config.toml
layers = 8
norm_position = "pre"
head_dim = 64
bias = "none"
qk_norm = false
batch_size = 128
weight_decay = 0.0
adamw_weight_decay_other_params = 0.01
Rows from block 5, named by matrix and row number. Rows with one number belong to one neuron. Each number is 128 + 32 x the weight over its row's rms, rounded and kept within 0 to 255. All counts start at 0. After the name is the row's rms in percent of the matrix's.
# fc1: MLP up (model.blocks.5.mlp.fc1.weight, 768x128), inputs 0-127
# fc2: MLP down (model.blocks.5.mlp.fc2.weight, 128x768, transposed), outputs 0-127
fc1.529 097 [119 106 125 149 145 130 108 117 134 109 145 111 138 151 107  82  61 119  71 143 117 140 125 122 196  83  87 175 140 115  87 146 188  76  98 142 146 144 172 116  91 124 125  99 153 132  96  89 113  81 151 169 113  76 161 106  83 130 104 156 191 141 174 119 123 165  96 140 165 128 119 109 101 126 154  82 184  94 130 132 131 152 158 141  91  87  79  80  91 123  90 172 180 131 130  92 109  95 158 129  95 157  56  50 136 124 104  88 137 129 115  96 150 163 159 118 130 178 176  75 162  81 143 113  91 152  69 119]
fc1.530 093 [145 154  87 216 153 100 114 132 115 170 168  81 184 122 119 170 126 160 138  95  67 199 125  92 108 162 104 138  96  69 155  68  94 160  56 142 139 180  88 133 160 120 119 100 140 124 128  72 200 115 153 150 130 144 142 128  88 146 136 151 159 155 101 175 119 128  30 125 128 123  82 135 142 116 111 153 122 138  65 114  89 149 100 104  94 112 128 142  87  67 133 100  90  76 124 139 103 115 160 114 111  84 130 133 129  71  79 143 142 149 119 150 109  59 118 138 126 125 117  93 145  95 115 138 109 135 124 145]
fc1.531 087 [146 119 121  84 105 112  65 139 145 134 130 129 147 116 115 154  69 138 123 105  81 113 142 119 184  88 161 128 102 178 135 115 179 122 145 112  97  96 164 158 115 109 128 113 109 120 125 184 101  94  36 128 101 103 112 136  91 156  84  84 129  74 133 102 101 160 139 160 101 122 125 134 116  80 172 150 110 157 165  94 142 172 147 135  76 144  81 121 160 139 163 189 199  82 129 106 137  33 157 223 177 158 114 136 152 154 127 142 155 115  95 124 118  78 151 124 141  83 118  88 131 116 148 141 188  97 123 146]
fc1.532 101 [119 140  99 132 123 118  51 146 128  86 166 111 145 107 180 107 176  65 164 142 148 118  66 156 198 170 127 136 104  29 137 129 112 125 170 109 145 136 118  79 113 128 166  91 144  85 173 141 121 107 164 156 133 111  91 127 124 157  69 126  94  94 113 158 125 126 117 201 106 148 149 133 128 126 101 145 143 108 147 119 138 175  85 137 128 141 107 155 134 187 199 141 168 121  95 129  83 159 132  91 178 134 144 150 129 131 140 173 141 150 179  88 113  99 173  79  86  83 141 111  92 141  49  91  92 140 156 131]
fc1.533 099 [ 88 146 128 185 146  84 178 114 136  75 110 132  34 109 130 196 123 120 156 126 112 109  84  92 143 132 124 129 139 180 123 134 124 102 145 161 127 140  68 145 136  87 109 109 115  73 165 107 117 188 105  65  97 174 136  92 161 108 150  90 113 156 110 139  87 128 117 115 156 102 170 151  99  79  91 104 136 118 143 142 126 164 126 124 148 107 165 118 103 178 146 104 118  86 120 182 174 183 117 165 108 124 178 120 137 164 109 178 130  82 146 127 139 183 213 166 148 171 127 131  81  91  56  95 119 130 155 124]
fc1.534 092 [ 71  87  94 104 174 183 147 176 152 137 120 112 113 124  79 136 101  87 158 129 113 137 185 180 152 162 173  73  88 137 135 140 177 178 132 173 137 122 138 109 120 107 119 155 167 107 113 130  76 133 129 127 118  94 115 140  73 117  93 127 129 101 125 150 176 149  74 140 152 130 175 148 130 137 119 141 169 176  78 114 107 156 149 146 158 145 163 135 142  72  95 148 118 106 127 151 109 124 185 174 164  67 118 160 102 145 100 127 140  78 182 114 104 116  91  44 162 167  55 128 126 153  69 149 121  83 192 137]
fc1.535 093 [ 90 153  70  70 182 151 117 101 106 101 149 175 128 141 150 160  62 168 155 184 183 160 144 120 155  66 158 116 115 148  89  76 136 115 128 130 114  92 168 164 138 163 148 121 117 153 155 144 192 148 100 100 101 117 146 119 106 145 214 142 104 120  96 125 137 132 142 148 106 104 161  73 101 111 149 145 109 163  91 168 132 112 110 116  93 117 140 182 106  69 164  86 103 102 201 169 173 158 137 160  67 126 153 129 114 137 129 114  83 184 120 206  96 153 129 129  99 156 118 141  83 111 157 120 124 124 156  81]
fc1.536 095 [ 94  72 165  95 117 134  85 143 183 162 101  72  95  90 125 118 135 158 123 110  68 157 144 186 178 147 187 114 156 164 144 135  95 139 118 133 107 148 170 118 104  72 103  98 179 111 158 165 102  89 200 102 185 182 139 102 165 132 173 119 148 168  90 181 128 144 143 107 123 149 139 129 154  89  69 136 130 156 107 174 149 141 183 174 138 138 121  99 137  99 139 101 158  83 122 126 136 111 168 185 133  64 133 104  99 103 164 114 142 121 152 124 127 143 197 135 123 143 126 132  83 209 148 177 151 104 131 138]
fc1.537 104 [124 188  92 101 121  72 171  57 155 112  82 161 126 128 139 109 170 130 132 152 122 128  85 110 185 114 111 223  56  85 179 105 165 116 121 103 102 106 143 109 181 115 162 104 162 141 157 153  80 101 117 154 127  84 148  58 120 122 187 153  73  95  83  81 121 127 190  96 148 134  71 135 118 138 126 133 164 120 110 113 104 114 146 125 129 135 121 104 201 107 114 150 165 105  85 140 125 159 111 100  96 109  89 155 142 151 118 131 137 156 137 103 108 166 141 135 149 158 178 114 186 135 156 164 151  82 140  78]
fc1.538 100 [ 88 137 160 122  97 107  79 154  80 120 179 162 117  87 133 138 153 127 135  73 144 114 145 159 137 167 129 131 173 131 186 143 115 158 147 137  76 183 140 151  62  97 124 103 159 108 163 102 117 102 178 112 197  90 127 111 177 167 150 155 170 115 115  94  43 104 128 104 129 144 160 128  98 121 107 115 106 103 184  90 208  69 141 153 150 125 112  99 135 110 114  87 145 146 113  94 104 125 161  74  37 143  96 115  48 133 127 116 141 130 153 137 164 157 154 141  63 124  87 124  96 145 119 156 139 125 151 106]
fc1.539 096 [100  80 162 128 125 131 166  96 102 138 155 110  99  80 138 158 115 121 120 143 102 117 138  86 108 179  66 200 168 175 143 141 118 119 127 140 146 199 102 123 138 129  95  97 133 147  87 110 143  84 101 170 147 131  95 169 122 174 131  88 123  86 135 160 121 126  85 112 146 108 177 124 123 104  92  77 121  90 148 186  82 127 128 101 142  83 110 112 131 140 169 135 110 185  63 145 102 132 121 127 191 136 149  85 172  93 169 112  82 114 133 187 132 151 158 221 113 139  80 164  81  94 142 168 114 190  88 111]
fc1.540 100 [127 103 128 183 137 158  93 113 109 116 144 111 160 132 145 114  88 179 126 141 150 146 140 136 120 125 138  96 203  73 121  64 174 113  76 115 131 124  98 153 108 161  98  69  69 166 170 119 126 127 126 115 148 152 133 169  57 187 193 135 106 149 114 152  47 135 157  98 135  93 159  95 136 120 121 163  89 123  79  96 114 124 164  71  68 126 162  98 116 146  90  55 116 108 149  71 191  48 163 115 146 138 169  97 118 168 101 131 149 135 144  80 144 152 142 149 145 126 141 149 123 148 113 143  80 143 151 125]
fc1.541 091 [ 97 102  84 131 157 117 130 158 185  98 101  90 145 130 115 107 137 179 150 115 123 104 125  94 136 117  73 152 142 108 118 133 200 141 159 113 136  71 110 103 183 196 156  94 160 134 128 167 105 139 174 118  80 106 124 126 100 155  73 121 136 105 123  96 186 131 122 119 133 144 203 151 137  91 149 124 101 141  73 100 136 150 116  98 160 145 148 175 186 163  98 158 153 134 183 156 162 193 137 119 184 146  90 160 122 122 113 115 108 199 145 135 200  88 162 130 137  81 185 100 132 123 125 161 155 136 204  92]
fc1.542 107 [150 127 151 102 130 170  95 149 171 172 137 143 124 139 132 227 107  77 101  99 161 105 127 139 114  97 154  84 131  94 121  69  78 166 147 115 151  81 168 137  76 111 162  93  95 245 104 134 142 143 132  77 105 160 103 129 104 110 155 112 163  72 114 148 138 184  94 127  87 134 150  89 131 153 131 111 121 143 106 127 129  98 125 140 157 126 115 136 137  92  55 144 194 118 201 162 180 167  84 113 105 133 149 153  94 164 141 124 147  92 168 136 134  89 119 153 156 105  92 147  96 120  94 146 105 114 181 129]
fc1.543 125 [ 84 126 108 123 204 180 138 115 128  80 181 173 155  98 128 119 111  91  41 116  92 137 113 122  68 156 161  99  80 168 106 167 124  68 161 132  92 110  81 106 141  78 190 140  61 153 140  84 108 146 134 158 128 141  72 132 128 106 165 123 135 166 129 134 141 147 129 163 178 137 149 123 129 142 209 159 130 150  82 133 154 138 190 143 147 110 146  90  88 134 112  88 185  92 102 136 102  88 142 148 162 140 110  92 149 177 107  70 110 107 112 114 102 135 120 135  96 120  68 130 137  92 183 169 117 117 137 127]
fc1.544 103 [183 103 142 193 128 111 128 136 174 121  70 114 101 106  84 152 138  97 150 137 141 105 203 121 167  97 111 110 132 113  79 174 184 155  90 118 104 100 117  93 167  75 134  73  93 114  62 138 132 165 159 114 182 102 160 148 166 145 116 167 125 106 133 135 107 159  80 102 146 144 154 175 105 156 122 108 105 109  93 101 155  59 136 188 200  78 162 158 141  99 117 164 133 120  88 166 142 106  91 199 150 109 121 108 127 115 133 117 152 128 114 182  69 104  79 180 130 155 128 104 143 115 115 127 105 151  98  77]
fc1.545 100 [106 114 150  88 173 103 122 187 101 134 130 126 125 133 188 142  88  72 112 179  93 101  97 131 114 105 122 151 127 169 147 120  83 109 128 157  96 104 100 163 155 100 137 161  96 127  76 136 142 114 167  99 158 102 138 114 132 141 161 168 133 139 114 184  70 111  73 170  57 136 151 104 113 156  92 122 113  54 188 109 143 116 188 105 144 128  98 148 115 154 177 165 105 123 109 101  68  98 108 130 118 128 176 128 129  86  88 122 115  85 169 145 186 143 149 152 111  84 129  69  83 193 121 153 122 143  41 153]
fc1.546 099 [ 97  45 100 152 126 131 157 158  65 118 109 120  26 102 100 113 130 127 129 145 117 140 135 115 110 152 186  52  67 150 129 108 127 143 180  86 154  63 104 147 138 106  79 154 115 122 170 106  86  97 166 109  97 144 108 153 102 149 167 139 105 176 123 146 123 108 147  67 101 109 129 106 117 169  94  81  98  56 110  81 153 152 127 141 134 147 127 162 156 112 148  96  93 174 137  92 154 146  90 129 125  76 128 124 140 167 184 149 106 121 128  61 108 157 143 122 135 109 155 120 177  90  81 136 103 155  83 162]
fc1.547 087 [117 150 180 105  85 134 148  74 116 160  89 143 106 163 144 121 146 156 113 111 142 156  44 160 106 188 103 160  71 156 193  68 142 125 183  90 123 145 138 180 190 116  96 141 105 157 101 125 166 168 159  92 122 101 150 135 129  84  93 135 150 112 108 168 128 173 122 145 140 134  63 151 146  85  92 131 129 102 147 174 111 122 118 179 129 132 145 139  84 141 118 158 145 158  91  88 104 133 136 136  89  81 120 174 164  97 125  91 154 100 103  84 180 138 113 142  76 101 121 117  14 125  95  98 127 140 113 110]
fc1.548 097 [124 145 136  96 152  89 129 176 181 159 114 137 110 177 163 146 131 127 147  62 166  94 155 113  79 117 105  93 139 125 163  67 125 144 132  99 169 120 137 145 127 132 134 122 119 152 131 131 179 137 166 131 155  47 105 169 118  61 116 101 151 133 116 151 128 166 173 141  73 145 112 169 150 175 145 170 104 139 147 120 163 145 177  99  79 147 132 111  99 142 122 144  87 113 127 104 145  79 106 192  79 100 192 155 144 170 188 150 134 103  97 144 144  97 229 149 116  69 172 162  69 133 136 125 103 175 138 147]
fc1.549 093 [127 165 181  85 142  95 161 112 110 152 184 127  77  97 148 150  96 189 116  71 104 116  99 127 114 114 127 154 183 135 101 149  97  64  81 125 115 159  92 102 115 158 140 108  87 179 165  75 141 190 184  67 106 131 150 158  95 140  77 148 106 117 142 116  83 118 158 154 140 153 205 160 151 135  79 113 106 112 132 112 160 140  93 107 124 107  97 131 122 190 206  81  82 127 108 125 110 107 145 157 114 154 157  93 143 133 131 119 136 159 128 163 120  99 162 183 132 158 146 105 170 143 177 111 161 196  93 117]
fc1.550 089 [151 119  78 131 129 117 116 154 107 183 163 109 121 155 102 148 108 100 173  93  82 145 142 143 132  82 142 160  85 122 108 101 149 161  94 126  87 170 109 124 125  98 168  77  65 116 131 117 125 124 108  75 147 103 131 196  79  86 106  98 176 107 141 114 117 155  79 118 118 138 106  99 126 135 161 122  98 123 132 140 129  75 132 103  74 121 102 185 111 137 100 113 110 155  68 227 104 132 124 174 107 139 188 164 112 114  69 140  88 120 131 187 148 157 121  83  59 128 146 148  59 107 146 176 123 125 150  56]
fc1.551 111 [132 139 114 137 189 119 145 149 130 168 114  64 122 152  70 131 119 124 102 127 126 152 101  94 111 195 160 189  93 121 141 124 117 140 114 120 103 127 158 145 137 144 119 133  60 142 148 148 101 149 107 199 106 129 184 172 120 201 173 101 141 184 169 151  65 114 133 131 100 100 100  89  29 168 134 107 113  93 138 144 183 157 137 135 135 102  95 153 129  64  39 159 163  78 125 119 141 125  81  75  96 134  80 127 150 161 139 153 109  91 126 159 113 116  91 140 133 136 162 119 114 131 155 141  67 127 160 140]
fc1.552 101 [120 118  88 154 119 110 133 178 127 144 142  73 103 133 179 107 129  96 124  92 136 191 147 168 179 143 132 137 217 111 171  94 122 130 113 159 119 144 141 107 109 155 119 120 167  79 160 140  94  89  95 195 169 104 142 114 118 132 128  82 145 134 118 150 133 139 181 114 123 111 131 142 128 138 101 179 161 149 108  77  85 171 135  85 196 148 130 149  55 160 204 108 136 149 188 143 144  86 110 122 136 150 137 159 109 126 117 121  91 178 176 135 105 202 169  63 143 153 164 166  62 157  97 113 119 125 146  95]
fc1.553 100 [130 119 128 117 138  98 112 127 109  89 135 123 105 104 190 129 200 105 134 195 121  57 188 139 125  77  91  87 124  76 132 126 109 143 148 118  98 148 185 223 117 188 127 145 107 126 130 159 100 112 162 168 147 107 155 142 164 144 180 140 178 143  90 135 125 143 168 118  88 118  96 118 191  87 172 151 128 105 126 188  93 123 137 158 134 117  87  83 132 106 175 111 105 129 142 126 109 117 153 153 118 102 139 120 151 106 127 108 103 151 187 154 188 121  85  99 138  90 148 185 133 166  98 147  51 177  89 151]
fc1.554 089 [122 133  91  48  79  86 105 119 141 105 204 168 122 162 174 183 112 108 155 111 161 151 155 160 174 120 103 118  82 113 104 140 119 134 133  64 113  58 109 149  84 108 158 124 115 156 230 143 124 120 172 103 135 154  64 134 169  84 157 141 162 186 131  80 123 135 125 163 109 142 100  91 148  99 172 160 166 170  89 169  88  87 156  67 120 170 119 114 141 143 132 117 150  79 149 137 105  87 144 107  87  93 152 134 134 155  96 130 162 127 166 162 130 126 128 103 159 163 140  94 144 115 160 135 151 165 155 154]
fc1.555 115 [118 113 157 192 161 152 126 105  40 135  60 100  70 107  94 159 177 130 137 122  76 104 145  93 119 122 104 112 170 179 131 103 113 164 107 139 114 193  93 135  98 150 113 140 131 139  99 177  63  89 106 109 157 133  80 140 167 138 154 113 136 106 113 123  98 158 172  87 121 121 126  82 100 137 141 108 131  73 103 140 149  69 149 159 161 169 122 129 135 119 101 135  59 141 148 174 151 131 151 121 198  92 147  96 129 129 163 104 113 175 134 155 164 141 107 191 135 140 142 145  93  90 111 136 117 209  53 140]
fc2.529 088 [138 112 108 171  94 150  91 140  95 130 103 158 157 102 109 110 173 105 157 148 124 107 146 113 156 130 186  86 133 103 147 160 170 119 123  76 120 106 117 103 136 131 159  89 140 103 107 167 154 155  87 110 137 115 105 115 157 103 135 131 159 142  88  86 155  64 180 107  52 145 103 174 189 109 136  99 145 151  79 189 125 144 106 139  98 159 157 188 137 111 194  98 117 100 158 140  87 161 176 154 170 102 124 172 113  81 144 153 147 126 120 147  88  89 116 158 112  99 100 149 129 133 136  80 238 105 135 210]
fc2.530 079 [133  62 204  90  70 119  91 135 160 109  90 133 136 158 109 115 118 147 164 160 148 100 155 164 158 140 169 145 165 109  98 134 153 125 175 118 149  92 204 145 114 138 164 114 103 137 103 191  89 131 103 145 129 136 174 123 127 154 113  78  63 111 138 144 140 187 189 133 132  61 154 107 113  88 157 113 156 162 106 166 152 161 110 178 109 131 135 101  67 141  97 190 128 210 118 109 157 112 108 119 100 146  72 120 149 139 174  88  81 119 156  98 152 179  72 134 117 126 130 143 154 129 120  63 108 111 134 119]
fc2.531 093 [153 113  89 191 152 153 131 113 156 192 162 126 123 141 163 100 213 136  95 121 114 103 102 121 109 158 113 105 122  84 147  63 115  93 147 142 133 111 103 116  68 101 167 157 148 137 108 102 126 123 199 164 101 114 189  90 143 118 181 133 163 133 110 123 138 138 139 133 172 151 126 113 125 182  81  88 136  82  94  69  98 128  87 102 165 137 122 114 123 116 103 116  81 156 192 102 136 116 190  83  76 133  66 110 131 165  86 103 113 100 154 163 143 129  81 139 109 174  95 140  89 127 130 133 101 222 154 145]
fc2.532 096 [134 145 108 172 125 125 106 103 136 142  93 131 159 148 117 122  74 190 106 103 135 149 179  88  67 118 132 105 126 173 126 169 162 161 118 155 128 167  99 160  79  72 135 120  81  64 112  77 150 153 103 157 134 104 113 148 126  84 171 135 184 134 132  92 188 108 116 136 185 119 153 172 124 136 110 143 145 130 117 173 155 184 131  83 146 167 121 155 148 160 112 162 121 121 106 144 174  63  40 158  75 132 127  86 121  95  87 139  63 107 119 172 122 138 150 192 205 138 131 127 128 145 140 133 180 104 155 145]
fc2.533 093 [164 109 131 127 101 196  79 137 140 186 203  95 174 144 129  80 170 120  93 164 138 116 137 161 142 120 122 100 132  53 127  96  67 128 149 110  17 127 158 118 161 160 137 127 164 144 139 136 146 103 106 114  61  80 105 154  94 156 161 164 118 122 130 128 120 114 138  87 161 103 172 145 158 155 156 142 142 114  80 122 151 110 143 148 107 161  89 161 145 100  83 116 151 132 137 125  93 141 162 103  98 150 128 140 134 140 131  60 135 120 154 151  72  42  81 120 144  66  96 113 128 142 203 141 161 121 115 115]
fc2.534 101 [147 123 184 121  94 150  78  96 154 151 113 214 151 155  78  93 102 153 164 163 141 109 145 102 139  88 157 126 101  97 111 126 157  79  93 128  99 154 134  88 166 181 156 145 107 121 134 146 128 139 152  61 137 118 156 113 156 149 170 119  69 163 166  93 129 137 205 113 144  54 124  91  96 159 102 168 146 133 101  84 122 157 162 152  94 113 101  86 144 118 127 152 105 181 166 140 200 136  57 127 157 203 128 108 134  80 159 103  94 138  99 101 158  97 169  83 164 128 166 156 108 116 154 131 143 112 131 105]
fc2.535 095 [144  94 126 174 130 158  96 114 123 156 184 130 131 145  86 154 198  98  94 133  73 118 149 110 101 137 169 149 166  92 144 146 140  68 142 106 115 110 135 108  69  93 119 124  87 180  82 160 102 138 133 130 186 169 166  97 120  91 107 112  86 130 147  73 199 126  93 113 131 168 115 136 133 157 189 127 153  98 144  96 127 116 129 143 162 159 133 110 112 162 125 113  77 168  88 145 107 190 160  77 125 134  91 191  99 202 112 142 152 105 187  67 186 164 138 152 126 107 173  99 130 156 103 158  80 145 135 141]
fc2.536 092 [136 180  90 118 100 123 123 131 119 124 150 186 136 172  85 184 166 142 119 121 152  92 118  98 112 168  64 108  82  70 113 106 135 158 184 165 158 129 162 163 115 186 170 175 102  90 106  86 136  89  80 190 147 111 147 146 104  78 140 176 143 155 158  72 120  95 150 141 106  96 123  97 162 105 117 140 103 105 175 103 107  70 116  76 121 132 135  89 158 120 159  27 159 112  85 138 114 126 163 110 104 152 102 115 146 136  48 154  85 103  95 152  99 118 163 113 148 151 148 154 119  98 142 166 150 146 147 109]
fc2.537 091 [146 104 109 183 133 150 132 138  67 160 163  89 158  82  94 160 110 140 114 125  98 103 179 169 105 131 192  95 183 129 147 130 116 109 103 114 123 127 147 170 126 151 149 149  85 120 119 140 154 141 130 128 147 178 116 195 143 116  28 138 110 142 161 175 199 101  89 137 168 167 138 151 138 160  95 144 103 125 146 188 141 144 105  63 118  52 125 106 134 135 138 130 120 157 107 152 105 108 142 196 150 121 118 150 131  91 151 118  43 103 200  99 142 123 125 124  93  59  84 135 111 104 112  81  91 121 113 147]
fc2.538 109 [124 159  89 127 139 156 144 174 180 134  90  90 137 135 101 135 135 108 126 129  70 129 117 134 150 112  77 173  66 173  85  96 147 102 129 107 112 138 145 163 198 148 151 184  80  96  81 140 155 145 107 154 104 135 125 117  96  84 123 129  79 163 150  78 179 165 148 109 136 153  77 145 188 130 122 179 195 140  41 201  82 164 108 129 108 155 185 124 104 140 158 116 103  74 123 141 160 157 136 140 150  89 134  98 175 110 124 164  79 137 109  76 109 107 112 138 150 100 189 107 137 139 163 164 137 114 141 123]
fc2.539 104 [136 120 131 135 183 102 164 158 128  81 124 153 140 136 138  78 132 147 153 111 145 140 140 107 117  99 151  88 134 112  72  71 125 156 141 190 131 120 146 133  89 152 146 179 133  70 136 100  95 117 173 104 124 119 164  97 115  76 195 151  99 143 122 111 154 150 142 140 127 172 159 146  71 204 165 212 131 144  81 122 187  73 130 184  96 163  86 141 140  91 166 166  63 149 196  92 134 131 123 175 106 130 123 146 152 190  75 124 147 125 161 118 124 109 118 102 121  76 167 111 136 146 116  83 178 164 117 128]
fc2.540 122 [182 138 115 151  80 121 137 160  99 144 104 120 100 171 172 122 131 108  73 173 114  78 109 100 156 157 154 111 224 107  95 173 103 124  88  95 116 107 132 183 144  89 189 195 143 156 105  93 166 147  82 167 140 132 133 133 145 112  64 166 169  75 113 112 151 144 174 127 161 148 108 121 115  66 149 131 140 202 148 170 136 118 167 121 165 117 160 124 113 134  78 113  94 102 164 100 109 129  66 144  91 141 134 181  84 177 131 132 124 114 131 131 117 114 153 167 147  95 164 146  72  76 126  91 164 145 138 114]
fc2.541 085 [125  87 137 121 119 149  62 177 138 146 143 115 114 119  58  77 150 118 128 137 161 108 132 140 131 134 125 131 102 191 108 156 111  79 104 127 152 121 117 157  94  81 183 140 160 129 159 132 160 129 172 114 165 173  89  90 135 162 146 123 169 168 146 187 158 117 160 109 137 124 154 105  37  93 121 116 151 122 128 137 185 123 105 147 109 108 136  42  92 102 125 128 156 134 178  75  94 132 158 178  91 160 196 106 197 117 162 177 124 104 154 184 109 118 121 152 147 123 137  92 103 137 129 170 139 122  55 185]
fc2.542 118 [182  75 140  98 125 114 137 110 111  96 133 171 179 154 168  55 128 136  87 172 108 111 143 135 111 106 200 130 101 111  83  94 201 149 137 145  93 167 158 133  98 161 123 158 145 115 182 121 124 131 128 240 181 141 142 160 131 130 179 132  85 107  95  66 136 126 126 134 132  93 118  99  72 173 125 139 109 150 144 102 139  92 145 137 125 128 148 120 164 128 102  92  59 110 111 106 120 172  96 146 134 133 204 139 138 109  83 118 115 118 142 176 120 175  94 106  74 148 136  86 144  71 122 109 168 111 117 178]
fc2.543 105 [134  80 185 136  95 140  73 130  86 115 121  71 187 121  98 120  78 155 236 117 153 143 176 111 139 131  58 158 117 172  58 156 122 163 125 107 101 130 155 179 143 133 104  97 131 127 141 121  99 129 143 138  96 143 198 166 167 147 124 141 109 120  95 149 158 139 117  74 144  89  87 150 100 116 130  91 155 178 134 127 132 207  62 134 137 143 134 147 110 116 107 112  96 157 156 124 143 133 166 118 124 145 162 113 161 124 163 169 192 177 134 163 122 136  86 122 138 154 140 155 164 165  44  98 116 141 140 124]
fc2.544 100 [ 75 101 165 158 147 143 123 123 170  96 145 135 132 132  87 139 166 125 133 163 112 159 134 169  70 189 137 147  88 119 123 131 164  84 168 164 156 120  75 121 155 201 170 141 155 154 171  89 166 125  63 166  48  97 143  95 114 111 133  83 108 171 152 138 152 122 133  81 110 114 151  83 154 131 121 137 109 190 136 190 120 128 130  83 115 144 176  68 134 168 141 134 149  95 127  68 139 115 122  78 105 170 126 138 139 107 137 107  93 163 166 156 209  60 147  96 141 139 110 139 115 107 117 159 185 160 140 118]
fc2.545 102 [175 128 129 163  84 152 144  66 125  96 148 128 153 119  84 126 142 105 121  72 124 133 125  89 174 158 158 123 120 116 125  98 161 167 137  56 116 122 113 134 138 192 188 111 121 126 158 134 132 146  87 174 170 136 106 123 132 160 189 165 130 136 186 115 131 104 177  99 176 129 138 113  93  73 178 114 166 144 136 182 130 180  90 119 105 100 122 119 191 136 108 114 165 132 106 170 204 120 120 156 181 111  97 102 127 151 187 174 103 154 119  94  67  89  90 149 178 145 150 177 164 173 114 135 140 104 167  83]
fc2.546 085 [144 204 134 180 149 123  60  82 167 103 148 148 141 151 196 101 115 176  79 101 152 108 149 179 159 118  67 198 143 122 146 120 113 144 147 131 110 145 144 119 117 125 129 118 162 152 100 125 187 127 103 173 110  86 183  73 173 113 159 137 129 150 156 183 123  93 147 131 171 110 102 195  89 130 139 145 128 144 134 132 103 144  88 162 177 169 119 125 144  93 116 136 135 140  92 128 154  82 140 134 117 124 142 131 143  78  95 148 150 170 106 183 136 130  63 151 204 150 108  94 185 188 145 163 129 133 117  72]
fc2.547 106 [122 140  92  79 133  96 117 114 115  78 189 128 166 142 144 127 139 155  72 152 101  85 124  82 103 146 137 123 113  88 199 139  81 128 144 155 164  90 100  71 106 125 182 148 151 147 184 126 112 106 155 147  93 136  36 172 100 145 180 128 144 107 142 141 102 139 112  78  98 132 131 133 120 109 171 144 100 138 108  79  95 100 116  95 116 128 138 152  99 188  91 157 103  80 145 117 131  88 175 121 103 182  57 111 110 105 154 166 120  59 139 145 102 125 125 133  99 139 198  91 184 106 198 113 162 152 117 124]
fc2.548 095 [146 166 120 164  93 137 162 106 126 142 104 122 151  69  99 142 138 133 124 173 178 180 122 146 173  73 151 173 138  41  96 124 115  87 167 100 103 149  90 191 115 129 144 120 146  98 197 108 101 138 166 137 133 177 100  14 132 140 140 171 112 126 155 104  90 122 164 123 120  94 158 140 105 126  87  84 158 125 100  97 173 126 114 141 168 137 102 112 163  87 183 125  78 173 120 123 136 102 124 121 131 138  73 153 165  89 119  84 134 159 148  97  96 124 151  77 101 142 101 156 179 122 103 131 164 118  79 178]
fc2.549 103 [125  51 112 135 141 195 158 159 136 130  71  99 149 199 159 107 158 105 158 190 125 102 107 186 128 119 140  59  78  92 149  85 141 110 106 217 132 107 149 181 104 116 141 100 150  95  75 150 127 134  96 149  94 142 142  67 130 152 199 161 122 158 114 158  92 134 178 102 132  99 141 143 102 138 119 106  52 158  58 122  85 127 129 138 138 129 175  96 119  93 111 162 161 107 138 134 147 152  84 150 121 102 140 125 167 167 147 164 127 105 165 104 155 107 101 112 143  90 101 141 117 133 176  78 150 136 150 138]
fc2.550 103 [ 98 131 151 109 140 146 146  83 136 112  90 170 108 105 188  90 177 174 169 146 150  88  33 154 154 112  98 124 133 135  83 147  75 149 144 138 133 119 134 138 108 149 138 174 158 138 147 144 130 122 174 191 108 126 136  40 109 136 171 212 106 111 122 131 130 149 162 144 202 115 110 117 107  99 134 144 143 137 103  99 158 130 145 165  98 106 139 105 105 100 196 119 135 178 169  93 160 156 126  87 151 155  77  90 157  95 196  98 151 139 118  79  94 109 141 144 185 161 144 115 140 148 102 167 116 141 135 195]
fc2.551 095 [129 145 163  86 111 129 141 151 142 119 100 174 119 126  81 147 112 114  93 164 115 153 122 122 132  86  77 129  98 134 127 183 101 163 162 156 118 152  76 175  97 110 196 116 151 119 130 123  99 104 141 120 108 218 126 140  77 134 129 136 169  76 105 104 166  85 116 136 128 216  84 109 171 179 173 156 151 138 149  50 130  90 138 133 152 145 108 177 163 128 128  98  66 137 107 178 160 137 162 174 103 142 157 179 105  80 105 118 196 123 149  71 126 161 128 119  88 151 125 175 151 119 114 174 156  93 107 112]
fc2.552 102 [125 113 149  55 171 104 152  42 183 145 112 166 226 104 114 128 111 196  89 101  79 110  72 130 158 146  97 131 120 131  71 156 181 114 135  77 158  91 106 144 122  79 156 106 135 145 103 118 172 173 108 128 161 174  92 186 100 138 135 133 108  96 118  72  97 116 105 120  88 165  99 109 119 126 125  69 130 102 156 135 131  89 162 140  83 109 144 112 170 106 120 120 112  72 127 113 120 140 110 131 152  87 150  58 189 160 153 127 144 116 111 155 128  87 102 166  90 146  71 127 132 135 152 147 148 145 127 145]
fc2.553 095 [134 157 116 124 120 159 128 110 153 187 124  72  85 179  54 155 110 144 114  92 126 209  70 104 139 152 154 109 112 121 114 111 121 180 103 111 155 104  80  87 181  84  91 113 149 112 142 102 130 121  90 126 125 187 103 116  99 117  76 169  73 135 136 134 156 144  73 129 133 139 123 114 104 161  84 126 142  79 132 106 141  96 131  82 124 150 153 184 125 111 123 140 157 117 102 130 129 120 102 122 197 128 121  95 118 105 136 132 144 107  41 116  35  98 157 125 114 148 114  41 130  78 130 169 174 106 174 108]
fc2.554 098 [164  95 146 198 128 149  66 160 126 121 132 142 145 115  53 133 159 157  66 121 122  97 103 146  85 127 129 136 119 148  91 149 111 162  87 139 155 184 106 123 133 104 147 120  91 129  93  54 113 124 125 106 157 133 129 110  83 144  70 130 108 108 105 128 135 159  95 101 145 110 186 145 117  74 164  51 119 105 221 122 163 125 129 165 121  96 141  84 125 153 112 157  68 168 113 121 162 176 106 159 172 126 106 125 106 101 136 143  95 151 114 177 147  94  95 120 106 119  56 161  78 124 161  67 140  67 140 155]
fc2.555 112 [135  97 133 151  57 117 101 111 100 129 156 128 158  82 109 107 170 128 112 100 103 134 108 131  64 187 162 133 103 119 132 104 137  58 135 189  83 169  87 138 127 141 113 173  98  58 208  94 105 119  86 153 150  73 130 128  98 131  95 103 143 139 136 136  96 105 127 148 145 156 135 199 172  80 123 159  98 116 138  98  90 127 113  93 112 129 111 191 135 179 176 139 100  81 158 126 102 169 121 156 159 133 197 115 158 122 137  99 137 152  80 173 101 122 153  68 121 139 123 139  90 147 144 133 163  97 150  48]